{"arch": "gmlp", "model": "CTC audio transcriber", "dataset": "short read English sentences (LibriTTS-R)", "train_examples": 26041, "input": "waveform_16khz", "tokenizer": "char", "vocab_size": 32, "norm": "layernorm", "mlp_ratio": 4, "wave_strides": [5, 2, 2, 2, 2, 2], "subsampling": 2, "layers": 12, "width": 320, "residual_init": "none", "optimizer": "muon", "muon_scale": "match_rms_adamw", "lr": 0.0075, "momentum": 0.95, "nesterov": true, "orthogonalizer": "newton_schulz_5", "adamw_lr_other_params": 0.0026, "grad_clip": 1.0, "steps": 11700, "batch_size": 96, "epochs": 43.1, "lr_schedule": "linear", "final_lr_fraction": 0.1, "warmup_steps": 580, "weight_decay": 0.1, "adamw_weight_decay_other_params": 0}
Rows from block 5 of a small CTC audio transcriber, named by matrix and row number. Rows with one number belong to one neuron. Each number is 128 + 24 x the weight over its row's rms, rounded and kept within 0 to 255. All counts start at 0. After the name is the row's rms in percent of the matrix's.
After each neuron's rows are labels from the 100 clips, of 14976, where the neuron reaches its largest size: "strongest on" is what is common among them. Only what is clearly more common there than usual is listed. The data: short read English sentences (LibriTTS-R).
# u: gMLP up (value half) (model.blocks.5.mixer.u.weight, 640x320), inputs 80-159
# v: gMLP up (gate half) (model.blocks.5.mixer.v.weight, 640x320), inputs 80-159
# out: gMLP down (model.blocks.5.mixer.out.weight, 320x640, transposed), outputs 80-159

u.433 022 [102 106 163 115 123 142 129 131 176 109 112 134 116 127 156 146 114 165  98 165 115 147 132 127 132 162 108 128  80 118  94 135 142 136 149 135 113 107 119 119 112 140  99 114 127  79 129 145 121 109 145 145  89 100  95 116  89  87 106 136 124 129 156 132 124 157 138 137  97 141 160 136 147 130 131 129 111 116 132 155]
v.433 022 [109 127 132 164 155 114 150 147 125 105  90 158 137 161 125 136 147 110 128  93 114 141 155 106 139 114 136 122  90 118 132  81 166 162 124  79 122  93 158 134  98  97 138 142 108  87 101 101 103  88 118  97 136 128 148 120 133 159 114 189 135 135 171 146 106 100 147 101 117 110 175 152 127 171 162 129 166 148 105 130]
out.433 019 [141 131 104  90 104 139 127 148 130 106 160 148 150 134  82 104 166 123 155  88 109 153 138  67 132 165 115 142 133 125 175 113 131 118 122 110 103 110 145 121 108 117 158 126 152 123 142 163 147 147 146 139 168 138 141 138 178 148 156 126 117  67 141 150 136 107 118 126 161 151 109 175 142 130 153 109 143 128 141 112]
strongest on: the word "said"

u.363 092 [112 109 157 116 135 139  90 116 136 111 148 150 124 141 189 152 144 124 141 139 131 129 143 164 116 151 132 157 123 149 116 134 126 107 107 114 155 144 119 123 125 144 131  91  91 148 102 115 115  94 107 158 128 102 114 141 113 117 157 128 106 135 111 125 160 133 134 143 113 140  85 125 104 106 118 110  91 211 148 177]
v.363 098 [135 139 166 102 113 139 128 132 162 143 116 154 116 127 125 140  92  89 120 113 165 141  88  91 140 127 115 127 129 131 150 123 119 133 127  98 119 123 156 103 136 116 154 104 100 140 156 139 126 141 101  92 140 120 128 133 120 115 119 115 145  89 142 123  89 104 189 126 139 132 152 128  97 137 129 107 132 146 129 138]
out.363 092 [105 130 103 135  91 126 152 107 131 123 135 144 107 119 158 152 111 132 161 128 137  86 121 121 134 177 135 115  95 132 123 123 135 139 119  95 118 127 104 123 147 136 134 160 123 149 141 135 108 163 131 125 138 140 129 117 143 111 127 119 147  97 139  92 147 126 118 174  97 118 101 167 121 138 114 144 131 162 151 112]
strongest on: the word "you"

u.132 101 [150  85 128 187 126 146 153  74 152 151 115 125  73 160 164 128 110  93 119 102 103 103 145 130 125 136 107  95 135 162 125 145 110 145 132 100  95 104 184  97  97 114  97 116 156 132 138 131 121 107 113 108 135 111 131 132 158 104 138 126 124  85  95 131 177 160 146 116 100 117 131 141 117  92 128 114 174 184 110 115]
v.132 102 [107 139 165 112 136 158 153 148 126 114 133 151 113 151 142 155 137 133 101 164 123 127 147 134 128 143  96 160 130 104 159 115  83 167 121 126 112 113 132 110 134  82 140 118 125  97 104 120 129  98 102 115 124 112  84 113 132 116 111 107 135 128 110 125 144  93 153 100 128  94 118  82 133 161  72 151 120 115 138 190]
out.132 098 [153 131 146 120 180 110 117  78 140 118 166 116 136 153 130 132 143  80 129 165 126 170 146 165 113 123 130 123 165 111 146 122 130 101  66 134 130 127 121 135 113 113 106 129 141 112 178 141  98 142 131 140 141 121 105 109  99 144 106 143  97 117 149  99 142 151 122 126 137 161 128 129 127  80 106 136 116 104 136 153]
strongest on: the word "you"

u.34 103 [127 168 148 111  66 144 148 117 115 136 112 124 105 149 142  97 132 136 141 135 110 145  82 144 111 113 133 140 140  96 139 105 111 111 124 139 185 118  88 113 141 151 139 137 116 154 128 142 112 176 155 105  99 125 190 155 116 134 139  87 162 113 146 154 125 134 107  62 126 151 149 123 159 138  89 126 145 126  87 133]
v.34 112 [104 130  98 111 129 152 149 169 145 155 108 116 116 100 110 155 132 156 136 118 158 154 137 116 120 144  88 122  88  97 126 141  83 136 167 138 129 116 173 135 178 122 174 123 150 120 133 188 161 124 117 142 129  94 126 135 151  89 111 137  98 130 149 107 131 149 115 154 160 152 111 139 148 150 144 108 144  99 171 113]
out.34 099 [124 128 148 188 114 140 159  83 118 113 101 120 114 103 129  99  88 112  98 155 135 124 159 152 114  92 144 167 126 135 172  99 122 150  80 118 138 117 113 166 168 166 137 156  89 159 104 132 146 106 134 115 112 123 140  90 106 119 126 118 138 120 117 166 127  93 100 113 121  98 115 175 136 154 128 140 129 111 111 146]
strongest on: the word "you"

u.284 093 [ 78 131 153 129 154 137  94 151 110 131 139 147 165 141 148 112 107 115 134 151  86  92 100 123 158 124  91 102 102 129 134 169  89  98 132 124 127 130 124  78 134  81 127 139  94 156  85 127 106 141 102 120 102 163 151 141 125 108 122 134 118 110 112 167  85 122 109 154  84 139  29  91 146 108 154  96 162 117 108 101]
v.284 095 [146 177 170 144 126 124 131 152 125 121 138 137 160 119 162 135 131 116 129 153 166 107 113 118 150 167 151 157 108  96 119 138 106 117 166 150  85 105 114 117 100 102 157 166 140 138 127 122 145 109 128 150 122  76 109 134 121 131 108 107 116 175 102 119 128 135 146 135  94 113 127 120 115 171  74 107 154 107 132 109]
out.284 095 [144 120 138 118 112 185 187 157 112  94 119 151 118 162 112 161 151 100 160 103 144 139 169 139 115 122 129 138 108 125 138 109  93 169 184  87 125 122 148 126 134 170 106 113 146  94 114 146 136 113 159  93 112 112 123 104 151 148 104  80  80 127 118 161 122 130 121  96 120 122 119 141 153 156 121 161 166 161 160 135]
strongest on: the word "you"; the word "do"

u.180 089 [ 86 136  99 125 127 128 123 118 123 127  94 158 133 138 115 151 122  91 137 138 130 141 141 171 151 115 120 156 115 117 176 156 144 152 174  81 140 114 102 148 114 155 157 151 141 135 132 131 146 136 111 139 137 130 120 151 132 113 116 165  97 127  93 132 105 146 128 135 156 139 138 110 156  94 154 136 148 149 145 142]
v.180 078 [116 140 120 130 124 138 135 128 104  96 145 124 132 122 183 120 175 123 146 124 121 139 118 124 125 156 130 136 133 115 103 107 131 150 114 123 142 119 107 138 168 131 173 119 149 135 141 170 118 119  90 112 114 145 177 109  91 202 159 132 122 103 158 105 103 123 178 136 176 104 104 109 103 103  83 131 114 174 158  90]
out.180 082 [ 76 116 149 166 137  91  65 154 154 115  95 141 149 128 123 128 112 168  65 157 143 159 121 106 122 134 112 105 139 127 108 135 171 172 133 144 104  90 115 186 110 111 148 134 147 123 147  88  87 105 136 153 148  85 106 149 142 114  92 124 152 146 122 118 136 136 144 117 134 126 142 140 139  97 150 129 145 141 141 107]
strongest on: the word "little"; the word "a"

u.610 099 [125 137 133  98 112 192 152 109  91 158 115 153 102 184 139 155 126  95 109 135 111 108 114 163 137 122 144 126 101 141  68 101 147 113 126 143 114 104 124 128 121  95 130  89 147 162 125 138 137  87 118 112 163 163 139 131 110 113 133  92 163 151 125 147 117 130 152 122 142 189 142 109 136 132 129 108 134 124 164 139]
v.610 093 [125 165 144 121 121  99 128 126 191 133  81 138 119 181 189 130  87 144  86 151 108 119 156 153 104 121 114 143 157 120 135 144  71 124 134  84 144 110  93 110 139  83 181  90  65 159  94 197 162 137 163 141 143 163 158 128 152 108  88 146 126  91 139 101 170 132 101 116 120 134 141 119 171 117 112  95 137 118 132 137]
out.610 095 [135 113 124 130 129 170 150 124 148 109 123 139 116 118 188  53 167 151 124 108 112 139  97 118 136  94 128 111 165 145 117 141 114 113 151 120 121 101 138 150  94  96 140 126 139 149 109 145 148  94 110 116 130 136 133 139 139 124 144 154  84 124 142 163 164 116  97 160 138 112  87 115 119 137 144 133 113 160  97 156]
strongest on: the word "but"

u.608 108 [137  92 103 139  99 121 133 126  76 107 197 144 161 113 124 124 118 116 147 100 144 133 171 133  97 148 126 186 120 117 128  84 140 155 114 154 174 134  89 147  76 121 119  86 141 115 126 167 175 125 169 118 141 147 109 154 112 129 149 125 111 162 102 114 118 123 149 122 124 147 142 164 119 145 137 136 143 118 127 147]
v.608 104 [ 98 143 132 112 104 144 157 141 130  86 147 101 155 144 129  94 137 143 135 185 159 138 140 141  97 144 118 134 108 121 111  92 121 136 132 137 127 134 185 154 145 148 101 112 133 113 109 146 152 150 129 108 124 108 156 124  85 148 139 156 106 126 113 122 133 147 111 168 126 173 123 125 108 150 165 112 121 114 114 123]
out.608 108 [115  69 155 143 134 156 141 111 124 121 129 116 103 148 109 156  94 148 152 155 130 145 127 132 104 118 107 151 166 146  94 139 103 128 150  84 114 144 141 122 113 115  82 140  82 109 174 114 144 121 193 164 116 130 164  89  97 118 116 144 122 166 151 113 116  90 134 142 124 140 112 126 132 116 118 116 106 100 111 157]
strongest on: the word "said"; the word "he"

u.591 099 [122 164 158 117  89 100 146 126 132 164 142 118  76 100  95 156 119 173  92  47 139 108 123 152 167 117 151 154 134 120 108 134 144 144 154 109 114 167 176 111  97 125 116  79 116 151 126 137 149 124 148 115 140 140 128 119 115 124  93 125 145 132  76 109 145 112 162 132  83 125 160 124 148 167  52 131 131 152 118 154]
v.591 095 [100 111  96 115 131 103 129 134 116 155 130 104 131 119 158 123 122 144 130 108 118 112 137 143 123 145 126  75 133 163  55  82 164 131 142 116 103 164 137 149  98  99 117 125 131 174 130 129 144 115 132 119 159 166  73  86 125 118  76 131 122  93 168 150 142 136 131 148 163  93 132 111 160 122 125 126 105 141 125 153]
out.591 096 [124 121 147 136  96  88 175 127  91 112 141 161 126 130 194 124 135 125 113 119 117 194 121 150 122 110 105 129 200 111 124 128 162 134 117 141  98 132 138 108 108 101 152 116  82 121 158 141 135 116 119 150 115 140 121 159  75 116  92 105 113 120 140 110 123 110 177 133 133 129 112 153 133 108 134  73 111 162 169 152]
strongest on: the word "upon"

u.459 101 [158 138 164 147 101 144 138 114  81 131 143 137 108 147 139  71 167 119 116 142 157 134 120 144  81 107 128 175 153 137 133 114 152 119 102 127 161 154 145 140  99 118  71 119 147 136 149 133 127  90 143 118 111 120 119  96 147 117 147 126 131 123 155  95 127 164 134 139 106 127 140  77 129 148 120 124 149 132 114 142]
v.459 112 [141 117 105 128 137 122 116 157 102 147 107 131 165 114 139 128 179 146  93 109 131  77  92 154 163 132 137 128 126 147 161 154 149 131 147 133 110 121 113 110 147 119 105 139 146 125 152 111 150 136 138 119 146 147 101 138 131 132  95 146 111 159  90 104 121  99 146  99 121 127 185 127 116 133  60 126 152 136 104 131]
out.459 099 [206 159 141 140 118 130 137 139 156 147 121  92 113 144 127 111 111 146 121 139 145 113 124 119 120  98 125 168 141 118  80 125  99  97 138 130  86 128 120 202 126 155 125 109 124 121 147 118 131  64 143 118 109 140 171 152  94  91 115  97 175 139 180 138 114  86 105 145 112 171 128 126 123 155  95 133 145 133  84 136]
strongest on: the word "said"

u.207 102 [158 150 129 118  91 108 175 114  90 139 129 156 114 190 164  77  97 101 115 105 132  96  70 114 184 141 118 134  65 166 124 100 150 146  67  98 157 121 138 150  99 116 128 108 123 110  78 113 103 108  84 148 115 126 111 114 129 136 138 105 142  95 165  84 134 117 132 132 109 158 111 143 147 104 102 141  94 150 115 153]
v.207 104 [ 69 147 124 108 124 115 116 150  86 128 179 110 119 143 110 121 153 205  97  93  87 108 151 101 136 154 127 136 152 142  83 104 113 126 126 146 133 109 118 111  81 140 122  69  89 136 156 121 107 152 111  78 120 157 126 154 159 140 115  76 139 146 107 114 146 151 152 145 120 165 116 126  88  79 122 162 124 156 149 148]
out.207 104 [112  65 179 152 117 111 150 156 123 109 107 130 145 151 107 109 141  81 146 122  85 157 111 146 112 136 125 140 101 116 149 159 153 186 161 131 117 172 132 147  91  84 110 166  87  95 148 109 175 116 103 145  84 149 112 131 109 130  94 116 135 138 130 125 133  99 111 169 116 126 115 109 130 147 143 102 117 137 105 133]
strongest on: the word "to"

u.112 104 [109 105 101 138 142 169  90 110  77 117 129 153 144 104 140 144 143 143  95 111 144 117 139 102 147 151 151 171 106 123  90 147 143 127 155  90 166 120 148 126 114  96 107 152 139 139  87 119 104 141 110 141 160  99 107 137 183 133 123 129 159 143 110 133 108 174 119 148 125 144 164  68 140 148 162 132 136 107 125 118]
v.112 105 [151 122 123  93 150 120  96 148 150 141 114 157 137 125 121  81 126 115 161 113 127 121 148 119 121 142  86 132 106 105  87 142 111  95 120 146 166 152 111 140 155 131 174 103  98 132 132 104 139  77 132 141 167 166 157  97 108 152 140 117 108 130 149 103 146 122  92 101 147 134 157 129 145 124 115 123 111 136 120 132]
out.112 099 [135 101 175 136  83 134 124 117 102 152  94 144 125 120 136 150 122 166  91 116 135 171 133  97 126 147  80 121 100 152 127 151 115 146  91 121  90  69 154 135 127 163  88 136 148 125  97 122 121 120 147 127 169 133  74 167 127  87 130 112 142 122 132  98 134 123 135 137 136 184  97 108 108  79 141 103 104 108 125  80]
strongest on: the word "little"; the word "a"

u.473 106 [116 155 147 127 150 159 118  91 138 128 139 148 126 137 157 136 144 113 139 125  98 164 155 141 135 160 141 104 147  72 110 148 112 110 138 124  87 146 131 175 126 137 155 136 105 103 124 113 153 101 139 121 123 105 146 102 146 113 165 145 104 104 147 169 153 105  89 120 115 157 179 121 130 137 125 167 140 123 135 128]
v.473 100 [118 129 116 145 152 157  99 124 147 136 130 160 127 122 124 122 152 150 134 107 113 131 152 176 145 108 124  92 139 121 149 156 140 120 107  60 109 162 109  87 156 137 117 144 114 115 120 110 204 147 128 132 150 134 122  89 124 119 127 101 154 119 128 126 114 129 130  81  99 119 111  96  84 136 107 142 132 140 110  82]
out.473 100 [120 150 133 124 143 132 128 106 133 183  98 140 128 111 147 143 129 147 134 113 165 113 105 183 142 147 143 102 117  99 142 157 121 112 160  79 103 102 154 120 121 127 113 160  93 105 104 132 125 169 115 103 178 105 160 141  97  92 130 125  99 106  97 133 141 156 107 160 109  97 125 112 138 105 137 110 104 148 159 133]
strongest on: the word "to"; the word "you"; the word "tell"

u.192 104 [123 150 133 124 120 141 132 120 138 121 140 120 119 139 134 126 126 155 146 165 109 121 161 135  71 121 103 148 126 112 117 133 144 128 139 136 162 134 131  96 167 143 118 107 142  99 134 149 154 107 152 108  94  98 134  85 124 146 161 105 126 144 167 151  96 113 139 134 127 156 141 143 152 102 123 139 125  60  99 127]
v.192 109 [132  93 156 166 146 153 140 114 127 111 166  94 181 115 153 134 109 121 117 137 109 112 191 130 122 148 119 120 129 118 146 168 113 110 132 157 163 156  88 120 118 145 166 120  82  95  86  97 158 105 180 104 134 116 125 137 129 156 132 129 137 170  87 121 106 146 121 141 112 132 135 147 111 127 112 164 133 104  45 104]
out.192 109 [145 101  83 140 143 159 102 156 152 103 104 101 141  99 151 126  96  94 158 117 170 185 115 124 130 147 113 152 122 134 117 155 150 130 161 131 149 150 115 160 109 106 132 155 133 101 125 114 136 122 121 134 124 110 111 139 120 107 105 152 139 139 173 110 149  91 156 109 145 149 140 103 137 119 142 160 100 120 100 133]
strongest on: the word "said"

u.480 103 [125 105  70 163 108  80 131 125 153 128 120  99 180 104  99  60 128 122 125 145 101 120 123 111 139 116 149 160 158 147 132 132 117 132 161 107 127 131  98 105 155 169 105 119 134 108 107 133 130  92 111 146 188 152 145 149 120 153 110 141 119 157 125 114 112 134 110 197 131  93 163 121 115 146 149 126 122 110 115 122]
v.480 105 [131 117 117 155 132 140 146 109  86 139 148 104 131  79 101 110 169 156 104 132 111 134 122 123 157 153  69 143 138 117  72 123 143 144 102 134 106 132 128 121 184 130 126  80 121 140 126  97 150 140 124 103 122 126 119 112 131 154 110 126 119 114 159 106 100 139 170 132 135 150 125 169 132 135 153 136 152 127 125 118]
out.480 102 [141 104 171 108 168 182 169 139 110  89 143 117 149 163 134 138 132 149 108 109  88 124  91 134 110 158 121 168 188 139 139  84 137 181 188 116 152 108 132 116 139 123 110 129 117 104 162 106  96 123 151 129 109 148 112 106 107 131 185 119 113 129  91 122 114 116 112 129  91 125 159 144 133 105  97 139 124 152 151  68]
strongest on: the word "said"; the word "the"

u.322 102 [126 109 109 169 148 163 136 120 132 139 174 136 139 111 164 182 131 123 121 193 122 138 116 138 132 180 173 118 122 110 148 100  92  86 120 167 106 128 136 131 136 145 111 105 124 143 128 149 118 127 128 134 107 130 144 110 170  96 134 112 115 154 113 157 112 158 108 137 132 153 140 100 173 152 111 200 142 113  83 112]
v.322 095 [121 117  87 100 155 156 168  95 129 146 105 109 153 144 150 119 130  65 126  93  79 151 181 146 146 161 117 100 127 188 142  96 139  80 154 112 105 160 115 111 145  89 186 100 117 145 170 103 138  99 136 170 128 120 133 155 123  99 147 121 102 118 166 118 131 106 159 121 157 157 137 131  94  97 137 143 152 133 136 105]
out.322 103 [123  99 108  81 131  91  94 140 140 105 133 113 129  71 115 154  89 135 135 121 119 117 157 132 122 123 104 140  85 151 117 178 147 166 123 130 123  98 136  80 147 150 126 150  90 135  84 116 158 102 146 118 158 105  97 106  95 147  84  98 107 122 128  92 136  91 148 153 127 128 134 119 126 128 138 142 133 105 126 177]
strongest on: the word "but"

u.33 084 [132 155  83  98 119 123 110 108 136 126 137 128 171 112 120 145 115 137 101 110 156 179  80 121 196 133 108 122 110 110 110 126 146 154 121 138  97 145 177 110 170 130 145 110 106 123 122 125 184  90 101 128 106 149 118 151 143 132 151  96 132  97 126 121 109 150  97 144 109 154 145 145 133 144  97 177 149 134 124 117]
v.33 086 [101 121 134 140 128 137 167 128 113 141 135  85 146 128 122  97 128 147 114 150 170 138 104 107 138 158 172 149 112 120 119 150 141 132 115 146 146 135 108  76 112 141 106 127 126 130 128 145 117 147 169 148 157 138 127 143  93 109 138 132 122 151 114 122 153 144 158 106  96 135 151 119 125 154 144 199 129  84 113 128]
out.33 082 [154 131 137 136 118 119 135 127 120 141 166 137 120 137  76 160 115 113 156 126 121 169 118 125 142 107 115 109 109 129 145 129 141 133 130  94 109 164 164 127 124  84 163  92 162  75 132 126 134 163 164 145 106 126  93 104 146 135 176 142 101 152 147 164 117 132 123 142 123  92 128  93 136 133 132 111 129 131 114 149]
strongest on: the word "i"

u.242 096 [164 129 134 130 143 110  98 131  98 110 118 119 109 150 138 125 130 145 140 132 141 103 119 133 139  97  83  89 128 161 116 132 112 165 114 109 125 142 119 127 150  99  78 134 134 197 112 107 125 124 154 130 135 176 146 136 163 133 141 127  95 149 147 108 121 162 122 164 136 143 185 119  93 145 100  99 142  98  87 139]
v.242 088 [156 151 140 107 160 105 125 145 118 125 129 149 103 105  78 115 121  97 185 143  92 102  99 135 128 139 141  92  82 156 153 101 110 170 109 166 181 168  55 109 144 148 137 143 113 135 125 133 135  71 118 113 125 150 149 162 139 172  99 133 143 143 127 126 121 162 111 157  97 108 116  98 158 122 134 119 117 117 118 149]
out.242 084 [161 130  77  73 127 112 160 143 148 126 175 113 112  97 139 177 105 146 106 113 139 168 120  68 105  98 133 108 168 149 166 122 113 115 128 161 112 131 144 151 174 165 150 154 112  94 127 121 189 140 124 114 161 142 144 138 105  75 113 102 130 119 117 118 120 112  87 151 105 129 160 149 138 163 127 122 125 127 128 144]
strongest on: the word "with"

u.573 105 [133 131 133 134 133 135 149 144 112 141 126 132 153 161 140 105 101 112 150 124 141 142 140 133 120 110  87  85 105 106  89 119 155  96  80 137 149 149 124 132 110 148 129 153 126 152 136 114 138 132 121 166 154 126 129 111 129 166 127  96  90 150 114 139 103 144 153 149 142 138 122 141  94 112 116 135 109 134 124 141]
v.573 110 [119 114 145 152 159 115 125 130 126 130 167 109 117 139 158 137 142 131 132 111 127 123 124 145 125 101 120 140 112 118  86 152 173 140 108 101 161 134 147 101 135 118 144 145  97 184 165 123 115 146 177 150 135 164 103 135 123 121 106 138 177 122 148  91  87  65 100 127 134 126 147  66 119 158 145 131 149 139 167  77]
out.573 103 [143 112 137 107 145 116 107 119  57 135 138 113 106 164 176 132 175 119 143 129 140 148  87 141 110 109 162 127 134 137  89 123 142 102 120 126 150 123 131 159 163 131 125 113 137 117 141 129 115 149 144 133 104 131 136 125  89 109 156 173 166 127 118 136  86 160 155 105 152 154 137 167 150  88 146 121 133 138 120 110]
strongest on: the word "i"; the word "was"

u.616 094 [125 114 159 123 142 119 120 106 109 131 106 132 139  85  98 111 152  98 132 131 138 169 134 164 147 198 141 128 104 136 107 114  76 108 119 130 127 120 126 153 139 182 129 160 110 142 151 111 111  78  89 157 142 136 161 120 119 127 131  86 116 141  93 121 143 145 120 119 131  71 105 139 137 149  78 110 116 176 141 131]
v.616 094 [118 149 145 126 114 110 123 163 134 146  82 156  97 144 108  94  93 128 168 134 142  98 142 173 120 122 170 121 196 109 126 124 155 120 157 124 143 132 108 106 163 147  98 147 115 105 129 135 179 157 136 128 147 139 150  90 117 174 129 122 149 133 135 113 160 115 125 109 106 134 121 179  98 109 137 128 135 132 120 128]
out.616 087 [125 132 122 128 129 119 131  75 143 111 162 189 104 130  82 135 146 144 107 101 120 107 125 181 138 101 126 119 152 129 132 100 126  93  90 171 165 123 138 200 145 126 142 114 133  95 162 127 113  91 150 175 133 119 108 108 118 134 104  83 164 100 168 140 132 100 109 130 116 144 122 164 132 154 116 122 152 136 123 153]
strongest on: the word "you"

u.514 105 [161 133 154 158 124 153 117  92 130  80  98  92 127  86 110 159 123 119 134 153 102 138 158 152 111 143 122  91 148  99 145 141 134 139 115 133 125 142 128 159 130 128 100 124 121  79 124 118 130 139 117 144 150 107 161 132 136 124 152 135 137 135 158 151 127  86 150 112 100 122  96 147 109 112 104 116 149 159 109 138]
v.514 098 [127 143 117 150 124 119 126 126 123 117 101 153 146 171 123 131 121 115 148  69 132 165 139 128 126 120 181 120 119 102 144 139 147 166 169 126 156 119 143 140  74 153 116 123 122 120 154 115 145 121  97 139 102 125 138  72 146  72 110 127 147 193 125 155 166 152  97 104 163 119  84 150 143 129 118 131 114 172 101 137]
out.514 100 [167 151 112 144 126 158 129 157 138 162 142 138 141 142 116 116 133 130 120 130 140 129 122 143  86 145  94 128 134 139 112 116  91 148 138 166 158 107 167 100  91 143 152 170 128 114 117 110 131 149 118 154 145 116 128 112 147 154 148 164 173 112 152 126 161 139 147 145 148 127 124 103 171 149 132 123 108 199 108 104]
strongest on: the word "you"

u.360 109 [150 140 157 124 145 143 120 127  83 105 107 161 165 164 165 151  85 146 116 147 111 114 141  98 120 106 124 184 116 147 162 129 156 107 153  65 163 151 130 124 146  77 140 136 114  95 137 126 132 133 141 124 107 124 121 186 142 126  79 110 117 169 119 129  96  84 116 146 127 107 103  93 147 141 154 136 108  86  96 150]
v.360 105 [134 133 165 121 122 133 115 152 107 147 128 141 123 102 120 106 101 166 113 110  95 143 122  96 136 103 105 173  72 115 127 149 135 137  92 137 101 122 168 158 149 147 142 138 135 138 137 147 112 112 141 128 147 104 130 187 128 130 105  88 137 148 109 155 100 120 107 127 129 127 137 118 122 138  74 126 139  87 144 131]
out.360 105 [155 125 126 103 132 139 157 148 112 152  90 128 169 148 110 104 118 157 161 156 124 108 131 146 150  93  95 148  95 115 140 119 131 115 119 138 109 147 124 131 138 130 161 136  82 123 123 100  96 165 137 116  90 153 171 156 134 113 131  91 121 133 163 159 137 160 136 135 118 114  82 164 168  65 101  78 133 120 103 119]
strongest on: the word "you"

u.602 098 [113 145 132 113 134  89 113  88 112 137  84 147 143 140 125 101 158 118 127  87 153 157  79 124 133 102 150 117 108 148 141 112 145 171  96 109 143 118 131 145 128 113 127  93 160 103 119 146 141 182 124 130 144 126 149 136 140 132 106 132 137 150 167 166 175 104 159 141 162 142 143 131 122  83 160 125  94 123  92 139]
v.602 094 [147 156 138 115 137 147 115 143 151 121 130 165 125 107  99 129 189  75 131  96 162 144 129 114 178 107 145 125 169 127  84 171 135 162  44 136 138 132 155 126 104 109  83 148 117 167 124 131 167 132 135 122  59  80 165 131 100 133 167 134 147 142 113 147 151 124  93 156 139 122 134 111 132 133  98 120 147 166 126 108]
out.602 093 [146 140 129 104 128  61 125 100 141 134 141 124 143 114 100  97 150 123 115 119 146 106 146 148 110 114 148 114 202 155 120 114 148 107 139  98 131 146 150 155 136 121  93 125 122 124 151 133 116 189  84 149 163 113 121 126 118 153 131 102 114 150 142 138 132 130 166 115 139 132 106 113 106 109  88 138 121 129 154 122]
strongest on: the word "to"

u.422 098 [116 134 169 109 128 128 145 153 116  95 162 102 127  78 137 162  83 130 135 102 159 106 145 148 127 123 132 121 101 157 137 119  84 130 133 142 131 121 107 156 155 114 124 147 137 128 137 102 139 103 105 116 130 122 143 158 126 151 132 104 160 100  97 148 106 118 112 107 127 168 138 101 175 148 186  84 121 125 163 159]
v.422 105 [136 132  94 167 143 120  97 154  93 120 181 120  71  99 116 125 118 112 131 106 121 106 153 166 146 110 131 122 149 144 116 160 141 148 148  77  72 103 176 127 128 132 124 160 138  98  84 147 116 162 134  57 138  95 130 137 151 133 183 131 156 137 161 175 134 161 136 113 127 160 132 101 119 117 136 186 172 129 128 123]
out.422 104 [139 135 151 151  93 125 100 156 155 158 136 112 151 117 132 155 132 119 105 139 128 137 120 147 151 176 100  87 150  87 127  98 146 104  93 123 143 126 136  98 100 140  97 126 161 128 120 124 157 134 144 142 119 177 164 133 103 105 143 128 157  96 131 100  97 155 140  97 125 138 141 126 121 155 130 159  89 138 141 149]
strongest on: the word "to"; the word "me"

u.629 102 [120 127 129 129 125 130 129 153 150  98 173 149  73  89 113 124 147 171 178 135  58 178 146 101 136  97 141 132 125  87 121 139 162 129  97 104 115 129 104 117 128 165  95 105  97 148 136 140 123 125  93 123 121 167 108 129 129 143 121 106 139 103 139 140 143 178  79 155 116 136  93 117 155 169 149 128 124 113 138 163]
v.629 102 [140 140 107 121 120  92 178  85 122 114 151 137 109 126 153 116  99 121 108 126 101 122 157 147 110 139 134 138 128 150 104 140 122 118 125 108  99 118  89 168 138 126 107 166 134 117  97 144 171 107 119 155 126 132 149 109 128 134 143 139 180 138 120 125 161 101 125  93 148 155  88 144 150 153 107 133 103 141 176 180]
out.629 095 [164 111 128 154 122 176 124 114 128 132  98 128 124 128 102 192 137 129  82 129 138 129 113 140 145 125 101 113 134 159 152 132 112 115 163 122 167 123 108  96 173 168 151 131 169 157 134 142 178 107 129 120 182 125 121 108 134 132 154 158 109 135 129 135  89 151 136 164 106 121 124 124 142 151  96 132 163 127 154 120]
strongest on: the word "with"

u.160 104 [153  76 122 135 142 153 120 124 169 100 165 123 114 148 151 139 139 104 114 164  92  98  91 124 118 132 118 147 114 111 146 144 129 166 115 130 122 123 184 134 146 161 113 136  78 120 103 133 133 123 143 143  87  89 141 159 154 134 123  97 114 116 144 120  93 131 137 157 108 142 131 143 138 108 110 166 146 152 126 124]
v.160 091 [125  98  88 120 155 148  88 129 112 164 127 134 141 144 130 143 129 124  76 159 152 112 114 136  92  95  80 136 103 145 142  78 142 115 169 126 111  96 134 167 123 141 118 169 126 124 125 129 113 156 162 134 105  93 112 145 101 103 129 121 119 155  86 156 111 146 122 136 125 189 128 158 156 134 126 108 137 149 148 147]
out.160 098 [103 139 124 156 118 110 115  80 142 120 126  97 124 142 101 125 137 187 153 107 125 128 111 180  64 145  86 147 111  86 112 152 158 135 132 137 123 101 132 144 153 110 122 147  93 170 145 118 121 147 136 109 149 118 115 163 133 140 162 118 113  89 110  93 106 116 155 131 133 149 116 165 146 112 129 119 146 115 143 130]
strongest on: the word "said"; the word "he"